A small image captioner, trained from scratch.
Model: encoder arch vit, encoder norm layernorm, encoder activation silu, encoder moe expert_choice, encoder num experts 4, encoder patch size [4, 4], encoder layers 6, encoder width 128, decoder layers 6, decoder activation gelu.
Data: trained on photos with spoken descriptions (Open Images, Localized Narratives), 50862 training examples, 21.1 epochs.
Rows from block 3 of the image encoder of a small image captioner, named by matrix and row number. Rows with one number within an expert belong to one neuron, the router's apart. Each number is 500 + 25 x the weight over its row's rms, rounded and kept within 0 to 999. All counts start at 0. Numbers have three digits each. After the name is the row's rms in percent of the matrix's.
Before each expert's rows are labels from the 100 images, of 14976, where the router gives the expert most weight on average: "colour at peak" is the nearest of a few named colours to the mean colour under the peak. Only what is clearly more common there than usual is listed. The data: photos with spoken descriptions (Open Images, Localized Narratives).
# router: router (encoder.blocks.3.mlp.router.weight, 4x128, trained with AdamW), inputs 0-127
# up: expert up (encoder.blocks.3.mlp.up, 4x64x128), inputs 0-127
# down: expert down (encoder.blocks.3.mlp.down, 4x128x64, transposed), outputs 0-127

# expert 2
colour at peak: pink
router.2 103:525510499512492522536543496467508459520484507472475492486495452506498482517545526518506505527519502525460513445519495504450456479544460508480515488509481459473504503472497495514470496459536511501505512518508537485533477497495484506505515526462497531523518540492483509465537485498514516522483514464548536479480500440549548447491461521464474529520506488488509514541506492481485507502519
up.19 091:478492495510472466459493518521496455508468504494509509462535531479504483465488497458490537496477521456498506534482524541495512470467453495475511501498486520449508511486481505488514489487533545495518471493482497459522477531543522499514502432553529504524473487450527478524484497524488460505534476468561491517442471488492512535489464508490519503492516511486507501509456514478504504520494
down.19 105:484487512467476524496448498514528501505501528457470525492504519477490507538434496477509511512487452496511491479483511559504504534506515568482565475496478541473488510494454518516508439549519459508508496466496549532499479495504476489481479498528504536552540477527498515497479485516486517457523507537488468495496504521492475498495527477502499506494482508521488495493507473471490452489517
up.20 094:499473466544503477478461525524487482484525498485484490491484510509481474440477519502529521515493514496502478490508510490502497483478460522460540496517482563476494507537455492500518495494498543463502484506456466482509540503508512526446508492507540483504525453476524501512474541517510530486475500462549490538521551479488492537497486537459505505458469472477497475509524502527540480474466
down.20 105:540506498483503524458561525452480543475477488551514509486528490522478497526522502446493507508490463492499471479477466510501494515513524476578504523537493509504476489508454485506535492498483447501535488518526497493495477518481492436487546492496506464524526494492503514489525501517510497498451543538474513476492514520501497458513478506500534499486513470498456521481512538512518526461479
up.21 092:501485517482483490454494486471514558474523484473518518473518504524477479478487542475439517489465529511502519536462487503496489477475504525483484488482499480504510545484443511485526534516509528507500475447521496452492528436513467486508479524507468524511534520515487502516515480469485510522512486472476523519512467498483531542477524482505556473505534537489553517504536484486508492484460
down.21 098:475550508487520523529512483461471533502516501507484465482507494493507504488441490498523476473488500485475502490501492509513512504499486480492488486538478509530474531544511525483512509516558520524482550486495474521459459495489499468510532523522548583460532518488471426497500511537490486489498467466525498472496539478500484481535533461479522487487521535501484501490465526498505508528522
up.22 103:506469467484516471515504466497542526544533513466516494517490506496506499493518506476497502506503491455527526500490484492465505472468481492515527524467488524470490533490517507461481541538532495477485449484495496473547495444495466525476503527488456514489519515476457508521534520532476526510490489504473514479484493475508473465525491523515506498483517574558520522508501531519581491493516
down.22 105:521501506485465476493499470453478498476500513509473496507488505507473484527491457487506479499503501494491513563479468511525492521532527475500447501505563487501467489510500468496485524474504518540491473542515489525547564537464536534512514543521493555542511464483528527528485498474513510521488515530468502509515461496477503529530487484451500536533482543515496499504477475517510517540518
up.23 108:534484532491502512457469469494548476454504511499485504500518547465500457484501543513485480475514533466508462513520460514498513510495492520529498447455474541456493525522476485507498473488440470517482498492491486426494524476534510535471475528518538498510496485498526513493510515458495473495501504481503479527497514536509506481493453463479515485472516491489492558507500501515522495485448
down.23 100:490477508499514488532512453497500467479512464527485517481501486529508441441481504481510491481467488535498500493485529454515518524472530531494496531516487502502477490447518546509535505513518515489482478467503516482511489511481476445539481477458486482487492494479489474516502451508534474459449512507498473494493494515532482504518510530467474554511580482451490488512527521489515520519518
up.24 102:522456529466522527503497469476505512486502508485496519493478515500511514546476531526453507482490519545525498488492457492500447453515532479523485520483445475494515525523537552500537505560502493517494479494510497481518474514508520506533504480498516522489473500502523482516516518545522498523551548500451496508504530509507496465475500556467503452491502489539501533524479472554487525481501
down.24 097:460525514500481476508476500527546459479495480484513507536523464489520494525524498479535510506506484452446542497494474504536474515483486509464525526470575525495486489493479521476506511463497562468484536480526497486536520504480469468510508519498481489475523493536516496551469526504551485533463469491497455522498460482514445501510510500527473511486506497522510527514507478510494478531500
up.25 098:492518478516497532516477452493519492493466539472478533521510456493508556498523488495526517483505483538525507520447504544484510508492546544476483507530506513530511500511503533515530520467507521503504458510466489524473509498463494488546458502473485468565510519506482476513491475511520508513503492494507495459535532503497494513527541540497508516461445498568502509483490503474546523534489
down.25 100:535497504532501534480476507495487515525580474557514456502515559457462511511486497496463488503510474481470486477485507449479449482496501483484517475486478491521496487458499516521510487477501512486473497533511517534512498519489550479563506481533532510491478497506521496484488533489484490492518496503475500556531516538500487488494456523524497469474502468523544506494503517536483442502512
up.26 115:505454515510469473511518487479508464485474510488498498531476449473461464501491482549538501494525484460505479465483503479459489458552496461489498490512486485443511503479512484536524509466501478517518491489532500484507483483533546483499491499451464491519495493510465478504497527483503476551506478495483513451516452490517495509504485542508467486470504543449526527508523546461516516501536
down.26 111:543503545520483491536559514474479504542477511496514518505513509493524517494541543490520489532540467550458460505524465479466503457517488514524492489535464465554509500533491525503507504484516482492508520516497492524497495505502514520468522513506541500502498537481526513498484491538530499493500545503530493500532521508522560466494512461529543509534525523554509520534533482510496526504532
up.27 109:483503469456483478509486450450495493526488543487540487515531450529511481513496473521485518460550494499520498497502505535503480454517466529483515481469510500512477491475498459512529490529500527511509522515519499493501521491476494444527434475494498514530509531448514550465480532485461480513542479476509529481501538490529540471492475500491456493493506523479505511515515540463497508476486
down.27 093:501502461524493506502524525492470479491471522516483539506500478527498537532517563524472499548512499473506437503505481503483475536492524499514505538484491470497525499489498516507460494467530522510481521506487514443502487500516498528499477474458534509500459532528499437475503524468512510474480502508516514572465485456494486500498487494538497515450502438515464523511498512529453499493495
up.28 095:474495500500458463468500509481502519474508490456473521497539508478515488530489513496563473503522522431549535542506522505508473527471539469456534521496514497479492512520545506486464496478487532493509481496507513514490484478541468546514478503500550490486486486513503480438478557497489519496498494488488512453454519503490484446487525501457520530526485481497491511536470494493494507514510
down.28 097:509498490491512458487485464493474503498534547517522523462487514523507486497483493513497496552491446477462541493513481540496516505510505503550502474518512484493496564518460525520516503490502520476538445504478442505506471493480520544483501471509505535526446502497517527537495460481515542512486517530458487456456515466523466492483492497494495540472463517503510451487493514507486495501476
up.29 097:536499468472536503495539473519466499453480502486492421536497485505511520497479496498464515452464520510519532478485465464489506505512526480514519524481474515456516479460490508514509462511499495531512462462531439493491465524538492525502501509468493504511494480496485523486544511522503495507445456516516531476495522471496503508483496579516516461511468489505474478529497491521497520510522
down.29 098:444517479487471514525508481454498487558512519486521496501461482554508512496447482482488512529468474480474514539545448522504553513487509492526488526483525478460485511497538474496526511493528493472513501469528467475500483468489461484491542516459542509525455533471480502504532486522507505490449497504506509527472491489491529491503504493526464518475449494476501476526476528527503521496516
up.30 108:531496505510475509479469529542493478471532516504522487454476508501498482495529525457489473481479485541531548491489507495477537503511531496523522533511534493469509495539492528537475525490475458516540503506541496524565514489461514540506493471509452479496491533516461479515466451476569510542482532500529495489488489527503516492478513505485516438522497489505488505525466513497511495519504
down.30 104:495446519507520484501497522494484512468538512525502484542513518571484501526487475518499487528500529501507432508496515510461490497471500449539501508475496508488504519460497518515442466475476497517523510523481505511512511487460525507566541478508483463500519466536518479473489470533494513527518497487484516483508545466494489499494435515524502469526457478476487479493510533478553493502506

# expert 1
colour at peak: pink
router.1 097:498504524507524472538461481503499517514521513480469509498483527440508497460534447507486532510497478527498509552506508510558490506470468516536517491465538510495524463510502530457506519547523487464471509492495500494536508489464486506503463486486494529553512494486506484503491478514536445496515526501468488554525483523481464548521533528533507495488486522501534520472492545478518522480474
up.19 089:440488465485478527494479514486510521537486490499449524498545495505487446495458499468472489480504507554497516489463519495532500507504523496500496502455479483529470546457489487472506466496530513503513509503516490534521504434508503479543522458504483502494545482513536511544513485542524462491508496501516496478468502469493494530486492532545536466480486487468457481503513450515510473482492
down.19 092:478508559510516497514528498493486473491463478506530467499473499503504474487494499479506511502486470525510496459541487532481453495530506533470523449496485512480524481477505527482501512549524514520506484526524479497496526471439522465510499479479476533497478519477487489510490515484492531458419484452506502487552490520476474504482528495502473493483447526491521500534474494460445490478537
up.20 098:457498499533500516456505547520467500501507536498509510508496531505517528513492522498521529502494490462488498547536442505505477507420475527513486458527503465455462528478502506488503517508500549512514543528480461455490497491518502507492534549518512540527487461538461473479483481507500512477507481515537469496450513479501471526466513507496464549499500500498490503481522528518484508499478
down.20 104:538481518535510504534511508461497501502467468505493501519511466491483505536523479525487471521491520500509549512493489498474466489503455480497531493497534487528460460466506503490492465529483491518495526547517494562440508526542493489462477486527498543539504492507477540504507464492547493507522506492458504512502480471498539498482482509519505521538496470543491506583499490485495517493549
up.21 098:509511517463503548495524492513527493486540520494514508491529462533512507472496494544498490474537483540504459518495496501425522482501491501518495523505481480455487452539473481553486495478499535466519471489498533499490511479459494490502472506484476485489480496509519482530503436498477478532559497523454498501502487510533487556476515519511463516494523455489524512490514543467459476492517
down.21 089:469519504470450532476492490491495448482482437462510474526505487521499502497537513509515498464509544476500521536496480532540491442508489514519489487505508498503465462573506501444522501478493505502500508511495494481516509478481505513569526509495477520514488527478484457476462504475525485465539491478521474524488499525474538453490535540484496509541504484481484467498496463501532512503497
up.22 103:427477507494530494486518507519530523516482504531485489550508499503487496504479483520475520502485511478500531486482507476522534455503494460488498503483545458485538472492479529491465468489520499524463517525497470468491502516489558491491471501513536524543506489534514511477512521469516507498459528474489463512448505522486468487489512453472441472484483533480492519442455488489513533527486
down.22 107:492477505523515502491494508505501526461491521492506506470540524493496505465512445473485515477536479483543462551483514497558548487533483464485540488506537510502509571508571516489510554472497484501491460516518534508534488497517510490501482465481534517515462522511469521500524462469503463481496499522518522493475477494502485448551503541500487526463492514506517485479506493515513522491514
up.23 100:507496482478505496483501507497503534506488515474521484550463541521467481503524467501516503492516498482481501524499459497491563473448525538525506512442501504450505469473478493501523502514529497474544505483502491472500456507501519525478448531504510505527442495492510437533500491518489494503470510476516480528468501470500523491482563524502521525481461532522480536543492483506500534484454
down.23 100:522534544498485482541515514521498513535507552486526532499497475522532486500514446490498479533508557498535471500468471489484505515480545475499488476483499517483562482506479486477521461529523516496493459490504500493516505487502501462462483475501518497522531507488494508473486536476523441536513481498467549480552517465506455525502497497561518493520520503535481484516502481459524483479478
up.24 096:475453464484512452527495481460468521564485484531485510496501500509466490497510558491544477522494487465483512521500457478474503476489538503525540508524500474492525483488506447541475478475502481489500529489508471485513481473479554492525522511534524500502448521477448513492514462481527501485545475517538487487460507518478492501508522495493525498494510535490561508472524507512490531477483
down.24 104:481471463499500472503484451500517481473515472430550544471572482487513481501493492493503504474519520486503495553520517474514452517529490460487501558507486449481478531507504532527520535533460502484527532492478461463501523482503485513481463503479502526510504529474477534491496543523511489548490485509481481476472516521515525515513511529469497482529478515510524487500493501494511493476541
up.25 109:475499523476506495430510481511439498478541526517524506510494528541507489479510480545512543495477480546459477531490516528505510490479509535524497507461478490521492500500534475476485490451536533481501537518485514522509504508494522513502503479508511432509480457524520502474533485468509567507504504507500533472518484531521510549526534494507518494517501473485480507467480473488446493468473
down.25 099:513518496484476487535550498497512525485482533501538465482465495526513532528531538515532479484503464483498474474517491551536529481500495541497487465490491520529487506506529500474503518504449474566541519476517477492493488524483521510506555513478488578513500480494480523482530496490506519523504474529526507500533465466501482441469497503521517505495505494484450516448512512489525468505521
up.26 106:483523485499509493494523515473473525509504492508507507469496473471440536495543539443511451530523545519489493479519519512482529479511495492464498461519581442489493530486505494513519469515462480497471492482476485543487488519515510502478477478474503473496547500483481459510533487487493549516551519529465480509492528507499518476484505468501513480499480511519454527509532486522511485539471
down.26 099:515479548534483510504522531532517513527511485525466495524440522483473485466463486538523504462498492530485490528482479518502504511503492480448475497506464473499514482521452510507514470489525507522513471506481518502486516491460452512516489506499538528499540451524526505457497499492490496508445482473472452509504520491459541488494504555463504478449497506499505573503480533498492499515481
up.27 097:507490522510492535477477491495521502553505490469519507500453505481492467530500452499469466499468512464478443467472499503523467468531509485491430500502487506498490490513498512483525520515494473500451525527536484497458495469538483520465510480544481503516448469518482472529549464476511533471505501483505466500484481471496485567448489500508481470484515499511528514504492473511515519538513
down.27 089:497498515512520518542519542467472507537454503481529456485509489501491496469504508504531489491484510499495499508561461494437495511465491488490484530432476504516483447547533505511514487492520469462454445494478493500488507469526500497488513464465483501491490493502496530540513513535501525527507496525513549502441507494538494504488515523497504528476510524488494527485510542498466459459471
up.28 104:507544485486473514519495467476519519507498524513463499466509548469468515498501520494470509527538524496473474522543467471464491510483523505500442506491490500458506535435512491522491453477502505490560508467534488498507516502502527506452457487513461501540466507509535457468502509498495461519491489501472513519490505500539491494461489508501470507490441495492493550479507508496488550459486
down.28 107:505520505479518463488523534488491551457478525473483537536513476530502510458506502504517499472544525532450502549489535489508487506492519481516508557503523543524514498491480457492506503501531515506498549494518523547474484482494503496511511483501532547469502487520498520521480511514549478444518459493542489493528491487480469518534467530499472483485524467503542516511492517447486502541519
up.29 092:466503501487511508502493510451478462477522477515505481513460497518497481508487476467559524524512538510549501506501503530515556497509499497513504501539534487500505496474531505521471507473476536544510488462501519529457519567501515470515488471502478517477517476520519448521477508456457533500496462531510450499465499516489440508506493477499489462538502536493505515522512529516502461497463
down.29 098:511467529469504505475523480491461502519505524499481497526458514488548531540476548476496524516544492431493501512540522504513519511470502520492520468488518491488504514503482479467500505501510506536502406502530485510505460535522488500515487484536488486502462483479475535521497492479496493494496515454447452531543511485501489463523516472508484518472479514482516495516478471489500515557464
up.30 091:544472485541508525485492508511481467478479498455497492482514515473507514471496498469515506518527515510498506495518493442516457505516509441525488507479525510515525527483452508502524461532440504487474513500481498507493558497523465462517538504493480530542521482487503506493515474464506481440481494524551503507539542521455477505471519478496493515528510504480463505487459454533522523469509
down.30 094:538442535516489536564478496501496508485469555471491501508488495497473473499507489493546505490485471490492539505477536486478557472509448515477492561509473535470500505526524552495504504454511541488538500503484502512512506463480560467516509490522497480524522470493497495500524484507456494492556508501516500470476466510498509519492488473485466496449492492505491484466503522524518478516472

# expert 0
colour at peak: black
router.0 093:443492503547510532464473499546486517531477469523549477514473533558526521505461491476496448482490498473493506498466522515516490506500536507474526494536505501481500527541473493516515501478454528506468476500468513526455526510485459518485506543505545485497504499496478541506507535492498485477512479457486522458498466493538494481518498453505531503482502485481490517458487492527475479477544
up.19 095:504471474497485504514504507499491495480498478558493475530515502503516503536474497492536517483540516502487491486504489523458507488494520511535511530497520489515491541499480502506472446480521550505526511530481544457513488520517522458469462511495518496462506517529529477473536505438540521523467501504474546500458528517506468463508528518471512495482480455508518522559462528459468503529468
down.19 091:491488486471497471492499485458482466496492502464456526463533491488463482507501506492466540517499479522537536546533512462528483477499529488526548491499461516484517494520522507521545481457518507470534484507491497521524522468499497493489468499511483502525465516527491455493510543506484539527496477558452524527508514529526516468519457465483492497527523515531511497496553540508527542510510
up.20 098:527508524488501521484549477527474486493493529542519490477515524480497489492515525507478481499554472503521477498466488509521448492486545526550519465500531468519492503485484505483504501546470469489505518512494491507474478478473518551479500480474503511482516426498524440526505480489525494461485484497504503507539478502531522495479474494463477450509493526496500502513452444492485512566479
down.20 091:474471463474485481459536555446517500525497522525503500497453483532478494514522486525511516520478489500532480500535495527551521539452479473508473502508502481487534512530479517499506468447490474491558531518508511505512499502507480459531456489480480507501446495490465494526496493487489515471489517495485479506502502487494495462508543460508501517526469536492505504537512524485453436473466
up.21 102:482529480453498480505515498503539514501471469505482512508506494502496535527497473517475493522534475430511478460494482474505454483513512472516513483501528513481516516537444500501499477547483506546505507519510465474536484448491519524489497486501503493505485528475564500492543495476525503514508497501513516542526524508511458469464504510498484501495451456503447488491463488477529429474513
down.21 100:491534482448519468495531508503459493518466485481502536488493466490523533488523519489476544514558505541465523503521479504460497515504477468514484507485470487498443447498545514528530518489547500529529547480503486530511515513468465506514507467499501484518465510478512494473449500479557490462516521495532505532492487503553480505547492492462510481488494464482528509504510509507480498487530
up.22 100:521520525535543483524481522552479472414518494509490489527452470521490494500503500518544536528467454504474483483508489554468492507503504483518507483472522536530490522522486542536496512523507505487498510526444523496513489526522504536490534528464480502530518495515458499526444511502467470518483516498476464516493512528497520535516504528497497485503492496534535498521474505489534492449496
down.22 091:478463509519441502507480551502478510484498538508465519500548486456494499562480489523475504477509507523499485488491527526506482527501493481525489469501476468472516558485506467511481548521488479535507471499556505511503467489490502519500464437494465531513467484499480536517435497530508546494516495479487510446498515463505469493505506512521488497538481522451516507497501518511499466499479
up.23 100:489513503490527443505476508526494509502488491495491493512480479534536493535504482477481510469475512538503480521505478496513468492510517496479462474487507545489491525488476569468546476500494457458493534497504472492529517479517470488507479535501532529470479460488507479555472460484501498526485500532454472498510470519481543476488520505507509521471502569448483496452501497522525495553490
down.23 099:532503553506512500470501510538522539532500490509509455490455496480492471502484486487511463561456505478564498530516510534482526508494503498534507491476505479508487524469501504507493516484531534491530548475495526467481489517455544490514450484489550531442528516475465503424464493509507520489518490518480480499481530506523515482469485456528522492495482487520502502495521478482490509483515
up.24 105:502500524469538525483530483489548528491535509482497499492525553526494505501493464519478520492502531471496453559477514493516503498470546515484491505503492517489496520531522491508450496487522490533478525506511450495467524466486484502486522506514535464510471471507483477522526461473464514498551507507499453490513512525543472525548500472505510419462505469516512501468502543523505508522483
down.24 103:496526534518475536530457509498519477475460488524495512531486516465539496484521537493509525493476504460473511491504546516505530540514498491492472542553493514465532531525497509496467496495506516472518494488490502439499507498484565469530481486476513498499470504469500508511463552520512508513488512479500518510482566438499475440514486470493492470534498507509465531507451473509501495503516
up.25 100:502482486472499461493526481446568535487491502506503498459529483529444443493469524458486461485465470474451523483472493521492494479488507481489521502448487513459491514531503506525473495486510514489482523482499512494531521465516501485483502509501484477480460501507523444513496503496506501506493557487473492473500497479540506520541580497520463486491518536491508459517472495523485515518487
down.25 099:504493499498505542509528505517493492480494492495495510488489499454488515534434522530488480474527475493509468485519471517515488482490496464517505512495488468557475514488534495520490496510521497465462506513481461505497524500544486505522460496506492497459495493495492518490500487522538468500487498428565514518487588421498493487455494526485514479492531521513479469492532470483546499479503
up.26 100:560442496503485549518545463490426448466519512481477477452481490537497497505490464501512497479490498493513521501476518498499507495547470503511499473480468467447506512471530513536492460507495486483509515472523467509520494471513511474499535462512516493487500499510482506497503536470548460465504529489518487536490478473469499446502508491542490517507511508475518518476502468524489542493477
down.26 100:491540504495512476476499525512502489529509482507486490487487510507504488492509444537552542507504550477483458506451477495500499506464523504509475528475528527467499506504523465519501462474510497471514519534508506482530468554489451496486512517464539530478490486523523498507543457445491519482447453523467465496510512511491465480475482497516456482506508475517500465560484501467509511473483
up.27 100:484474486439528448460489506507511491515508466498473514487517571555520534493481513513508498514493464485521487490512504479484507493502550494450501463511531517481481471460502509467470487482486531540495506505520551502528538475527495480544464488492479496486478471524529462484518552518486481517533501500491490495458505486521521487458478476471513491476481507458525503496468495480504512541459
down.27 106:509504514500534505476507506445467523463456517506543460437451521476495546508478505476521508533447508465485511462449502504539505503521498462511504517509516479501469494512505488497514488478526508512502478522474495486490467525492522514464528500538488458490483556498470494529515481495508482507512443515489473499454441470504486532514510469533458484500510473486483519496461505503509473529489
up.28 102:473473510536475494430465494495491484482543539489458549538515527533487484530476520502530508496524533491541511517484472526511479499490512459487543523524484525485460547499471539460520539494504513514503511487481550524485487480472451480514526465504505456504534500515504512517510499453489510461445493505457485520486523502526446496487502466520497486494507533513484481486496506521493499485504
down.28 100:503504490489482486545514449464474494547508481499508482512530498540509509452505499555505478492462503529501509472508438471500508519489493519483464479480450473501493514538477496523458515495505501504505516461498491474493497504519476503516503523526501529501473503473451490517517458544516457448531466498500530486473507467490488452493477528497536513476480462521461540469498473513551514515533
up.29 100:495492506511536505480486490491469497531525512466529511539512513503483497531491499511489512474467477465505421517488532480489485449560504479517549538505462495500468507509502507512462456527532510504455506501521490434510500492507538474516519486445480482491479496504517508521492499471539509480498542449511470458501549525507487508549482476453489506475519505469481521495493498472513510498515
down.29 106:502564513551490496471480514508526528525552461454474463504500554497469550468542495495472512508505467530507535506561517510501487482519516508524445504509491517489503489505470520488504473500520495472490491451536534521516458571494516528477474507464506473483462488483461497505477503521480520526520520480514512505485501507498493495502488555494512486516498503531507473517471519517495496459497
up.30 107:432508485516497500496488474503483497489544473442452494510466526525506520480508510488497501488518501472528500505544507520494525482465510477495537471487525538454501524509471465507518480492548508528501495536552486500498495551486498457480507505453501541526516518498513476514531486506508534475514452454466509474526523497522544508497469518527467502537520508479490499509512466460461466486528
down.30 105:496499455520507531504514491505491501544523492475474538457503480471487517515499495517531477457453518543498513511512484507494496508504490484511459536476463466499549524487527507494516541506451526516475504487522495469489553467518503489465499484499544513509522473486449530508505511444534431520505507510529490460493499490491539488499525527471493554503524507526497489556476510466472495484491

# expert 3
colour at peak: brown
router.3 107:541501510452474487490518525473466498464518520524514511534565513488500549520464524506486506512503525492544466527509461460483546491518497493527443520511490515506480503487494499504484502529510483523540493483510458500485496483539526461492494474502487492451505456535523483498468504471436530480471480539498461539494532509506507525456519487501499471488521496510471491541534483532498519520483
up.19 095:499464489491539494550466514500475503479495466473469479507470473501519520486459455535478502487464491513525478494492554453535503500480527478495525494459503491488525507514503526493472500498447512520455509474518455480519483527468542519497499487475487495543517445454499495504460485474506505501489504487457533536504498489500500568474469517498552500499477513489492454480484493488514502515450
down.19 096:484462460464502472461523489504457492491523530480538494486535527486493493501507492472429471504515483528520544512527486502506481491528493519525486459518521466508463439521518500491511507492485455507496455465516533475473542516489517499512473508529460572521502495559461494529509480492497478502547495490511499492528518501513504518486543489455514482477539483522520506497510496511460510507501
up.20 099:495477523486491502499483522534506515491511501464513467477527527508530516510449498486473506504498464513465450520459438443517512498478512545487460472491549467523486464483487509486538494462470497494471537520492486519506494492558489529553525457514506492481518509489486517544471479487527463498477477504483500482457481473516545541489474488501520487493516492559475486492481513524503494484513
down.20 097:548505435503464450519496472500480465516471508512506520492535515502514507482520480498480429519468512485534544468485484491472538515506527519500493535517485510491462475511495439498483506498533520509500525521499498497551486494461479512460517540480489485519477514484520532481517519479493480482472448497483504462505488513447544515491528523514470510492460532491525534505503491460509505546501
up.21 106:483493510462483502489498485536443537513528512478540519520520527486461513417504511496506483464454512535502536534537519490491520532479514498518506537504512455505522478495521498505558479532496500528508536509479465478455520492488454526517499497496483450504480501475506480514484501530497473527485525473517510552488504540494453527475496495513503480521462494456483487463507518509471529507490
down.21 108:471534493517476465486517493515520533480497475536492523479491509500531484522487505504504493499492482518507485483490503529540482506513514508520498513519465463562524532471550500499526513489506465517529540542470527497501519473455458512467513487524482499444521485497445492460529500436488514428529481500518540511516536475464523479491510534492516505500478512563478502512486477507494501508467
up.22 098:521491525480491520503508467518497551529499454538434513508478516505451501518532476572462492464453525508495455478522524482508512479485519529506535536475455538493500481469499469494491528497500516488547524457522511491475500518490524533514510455513448503492462485506484512489515516500479514482510483513453523486501538481516498495471457492499483475506537538531477497517511505476515519519486
down.22 093:508491500497523430517497538489515452442524486486536463504501529513486501508540472490484511515515465466524511540507505487498525499500559512496505507535520483517494491499429495510498470512542505503496439509468472514479498554491503513487528485491516481508504544543487464496496472503445482534514475476492483514508484562509509511504512513503487531464488532493489498522537511561487491480507
up.23 102:498499504509505481469504504449458508505500480521473514506558487512490480518465484464481506507497517468532476545492510540496532537482535529532512485473475491473517493460517505500509531549509487481509513526539502496532504455452491527501497503492519511495513481491479465470504507483537514549465541514462485483528531498526446492505473504556498495463513427510487536526502515524467510481525
down.23 094:495524482481479545525480499540512529505549528489479480517486462470498530482491523525473485502584519485425519481473451447497464528479511489535501483475491548529510496493535480504503507478512486482500514491466501487513496536517481489491472526515496499524533503494482509476458518518481510508512491466506525490510484515492540513490452476439473460491472526538522482472520509497533504485501
up.24 093:512486451493550499526496475505480507478518508479479477492537481521548514517465499503496500494514519486522503498487515441549513468524478519505521461508479556454518486506514482511484527456499557500502508492504495526519516511513517427482536559463503515497463509505491497530511474504487506553530521481520490485494503516533568534522519504518514505481490473529493518508483520501462480449505
down.24 091:477512491500441567494487509526510460505495522497501509540462552558469473501518509508499514540485498523461524476507504538510466525488520492488493497523486503523475487513501502512526526496499477521465514506525544493443497497503466543499456473473508463489524544474521524512488493528489518499480487505519489473467491508471461456485502492523462485550522512510443517520498480512510504549462
up.25 092:485487498452486509506492520470516496505481470487484475500516489503504475505495456477529485517502467505506505491491465486473504469493496467454463530485452487499448499511444512469516480466535508489502482472514519516488507523477516541520454470447491507496501528490497531505492470493478514500527496468586512530500501473523448504502473478447466458508512480501487511558518474518504448480486
down.25 094:532496468439461497497518460517515465539469470515486488496488499480475548516505507531495522493500495467515483548507547501490511509501471482504485533519526524496551542510530448494473535519501480506519526456484469451513499467509491506501530508466474499438504489516534496489506525513474480523451530495497533432474518503497515510488516470517500490501482495501539493503469448525469509503501
up.26 104:443508511488477525512568468482505510517508564516493477478528545524542509501531520488498465478523457458508475500503509485459492509509511513449509497528486525499509473524497494535520508480436481531494509463469537511498501473520467506529476506501487507513539524500528532527543533568517485494495472478532500520499462488465513511482496468498519517463501501513478471508501464530490517497508
down.26 119:501482494480479492493559514495541467509466505561498483532526502484535458453512477490475515556481513479509488484495509537477529532487468488497516490502489493474537550464498506482527524470491550547507496469508504460491501490485525482527489493526497517526503492461478490494516450444512494540489494508514492482566483474506497524501504513519528539461475491487508504525474523460486487540477
up.27 115:502481516477497532445467479477521515485491468515501514506495479524470505570534509524460470473502519502491476474442487486516487457506514505504513488430486497527491487538554484526489480512455493484474491494528485496501487472523446539545492502505469499516547489485497520499514536520494519488510523507532455505495529512500460491477477457477464478508514453538508514465508504495490494515458
down.27 102:509491467478482464522513515533467485508486509478527504490495493458494479501454432486501500513535478521486542487517523488483541508483450477527508520470532500470494476486491536511483512483514493527468446492531473507478493511448556495504512500562528474480484528490506507487469479492477475516457501501491564500500501503510498497519522534515476500500499555490494516521492521533461478502569
up.28 091:470519534502534494482499513457512527523471505522503499488502532496513470472482484458497527490490507501531538509520518495480470472482530531516480476456457480510489504496491496462502561474518507513524485478553509505525521504499494518498408472486521504486482513474452472496561502504483474458491551510441494513502500483452496496510495535527469533466517493492496534495521500515479520473517
down.28 105:548515456528512488551495458477500494504524535488502466554529511498489510474486537509482494494476500513471512474544459458479549515490488453517502520493485541470528508481523516471532453494501507507448552483500499517453477493492525486468503531513525511560534505508482532498478490508520489497513475490504499485506503529495530511513484495503468497514482455538546491450490534478507499492538
up.29 098:501528506529542524503524508499474508493460466466498511534495473460486524553507459537499471523466481511521493514494425522531490488471520488459511514479533524523497548498478532532513477475500508468518465493528508465501476471486539484478496492546504498505486500495514487466530518480504490475465512497495493524493540515555517470497505523528492519477527495481518494468428533504509453516515
down.29 095:474529513462453497474530469462462520473520512481447512519451525494489454524476519530515492434508552555507523493494537458505517513499521488485516491498502533505484473508488503528522527486493546468514507491500492508473484530538490481539542472521510530484487539506462510485501520551507532511473492516532489521496503545489482517483541479493498509521506474501502520545529499513502514456515
up.30 102:473492511521512502547517468501522524485524526488523515531553492509498478476515484495517502476547492505514466517520490487459489466514509507519498523487517472496486523512500499541469506479538478493518511514467471457517489502506503505514465484550509466448496446500473498490522468478495529454447531484539453483489524466508482496526457498505539541503510475458530544541487515512463481527461
down.30 107:463474520425502499449525488500540510483502528560502485536514491486459504518494540535504515499513474463500490501532482477486503481485504474504435468498508532470488513497476511522481472507507507496495454464492499473532489493503513495502494503468498461479527572572515457508541478519551514456517501531483502479498502496489467542452505511506502504478505497480487495495509482492525502507483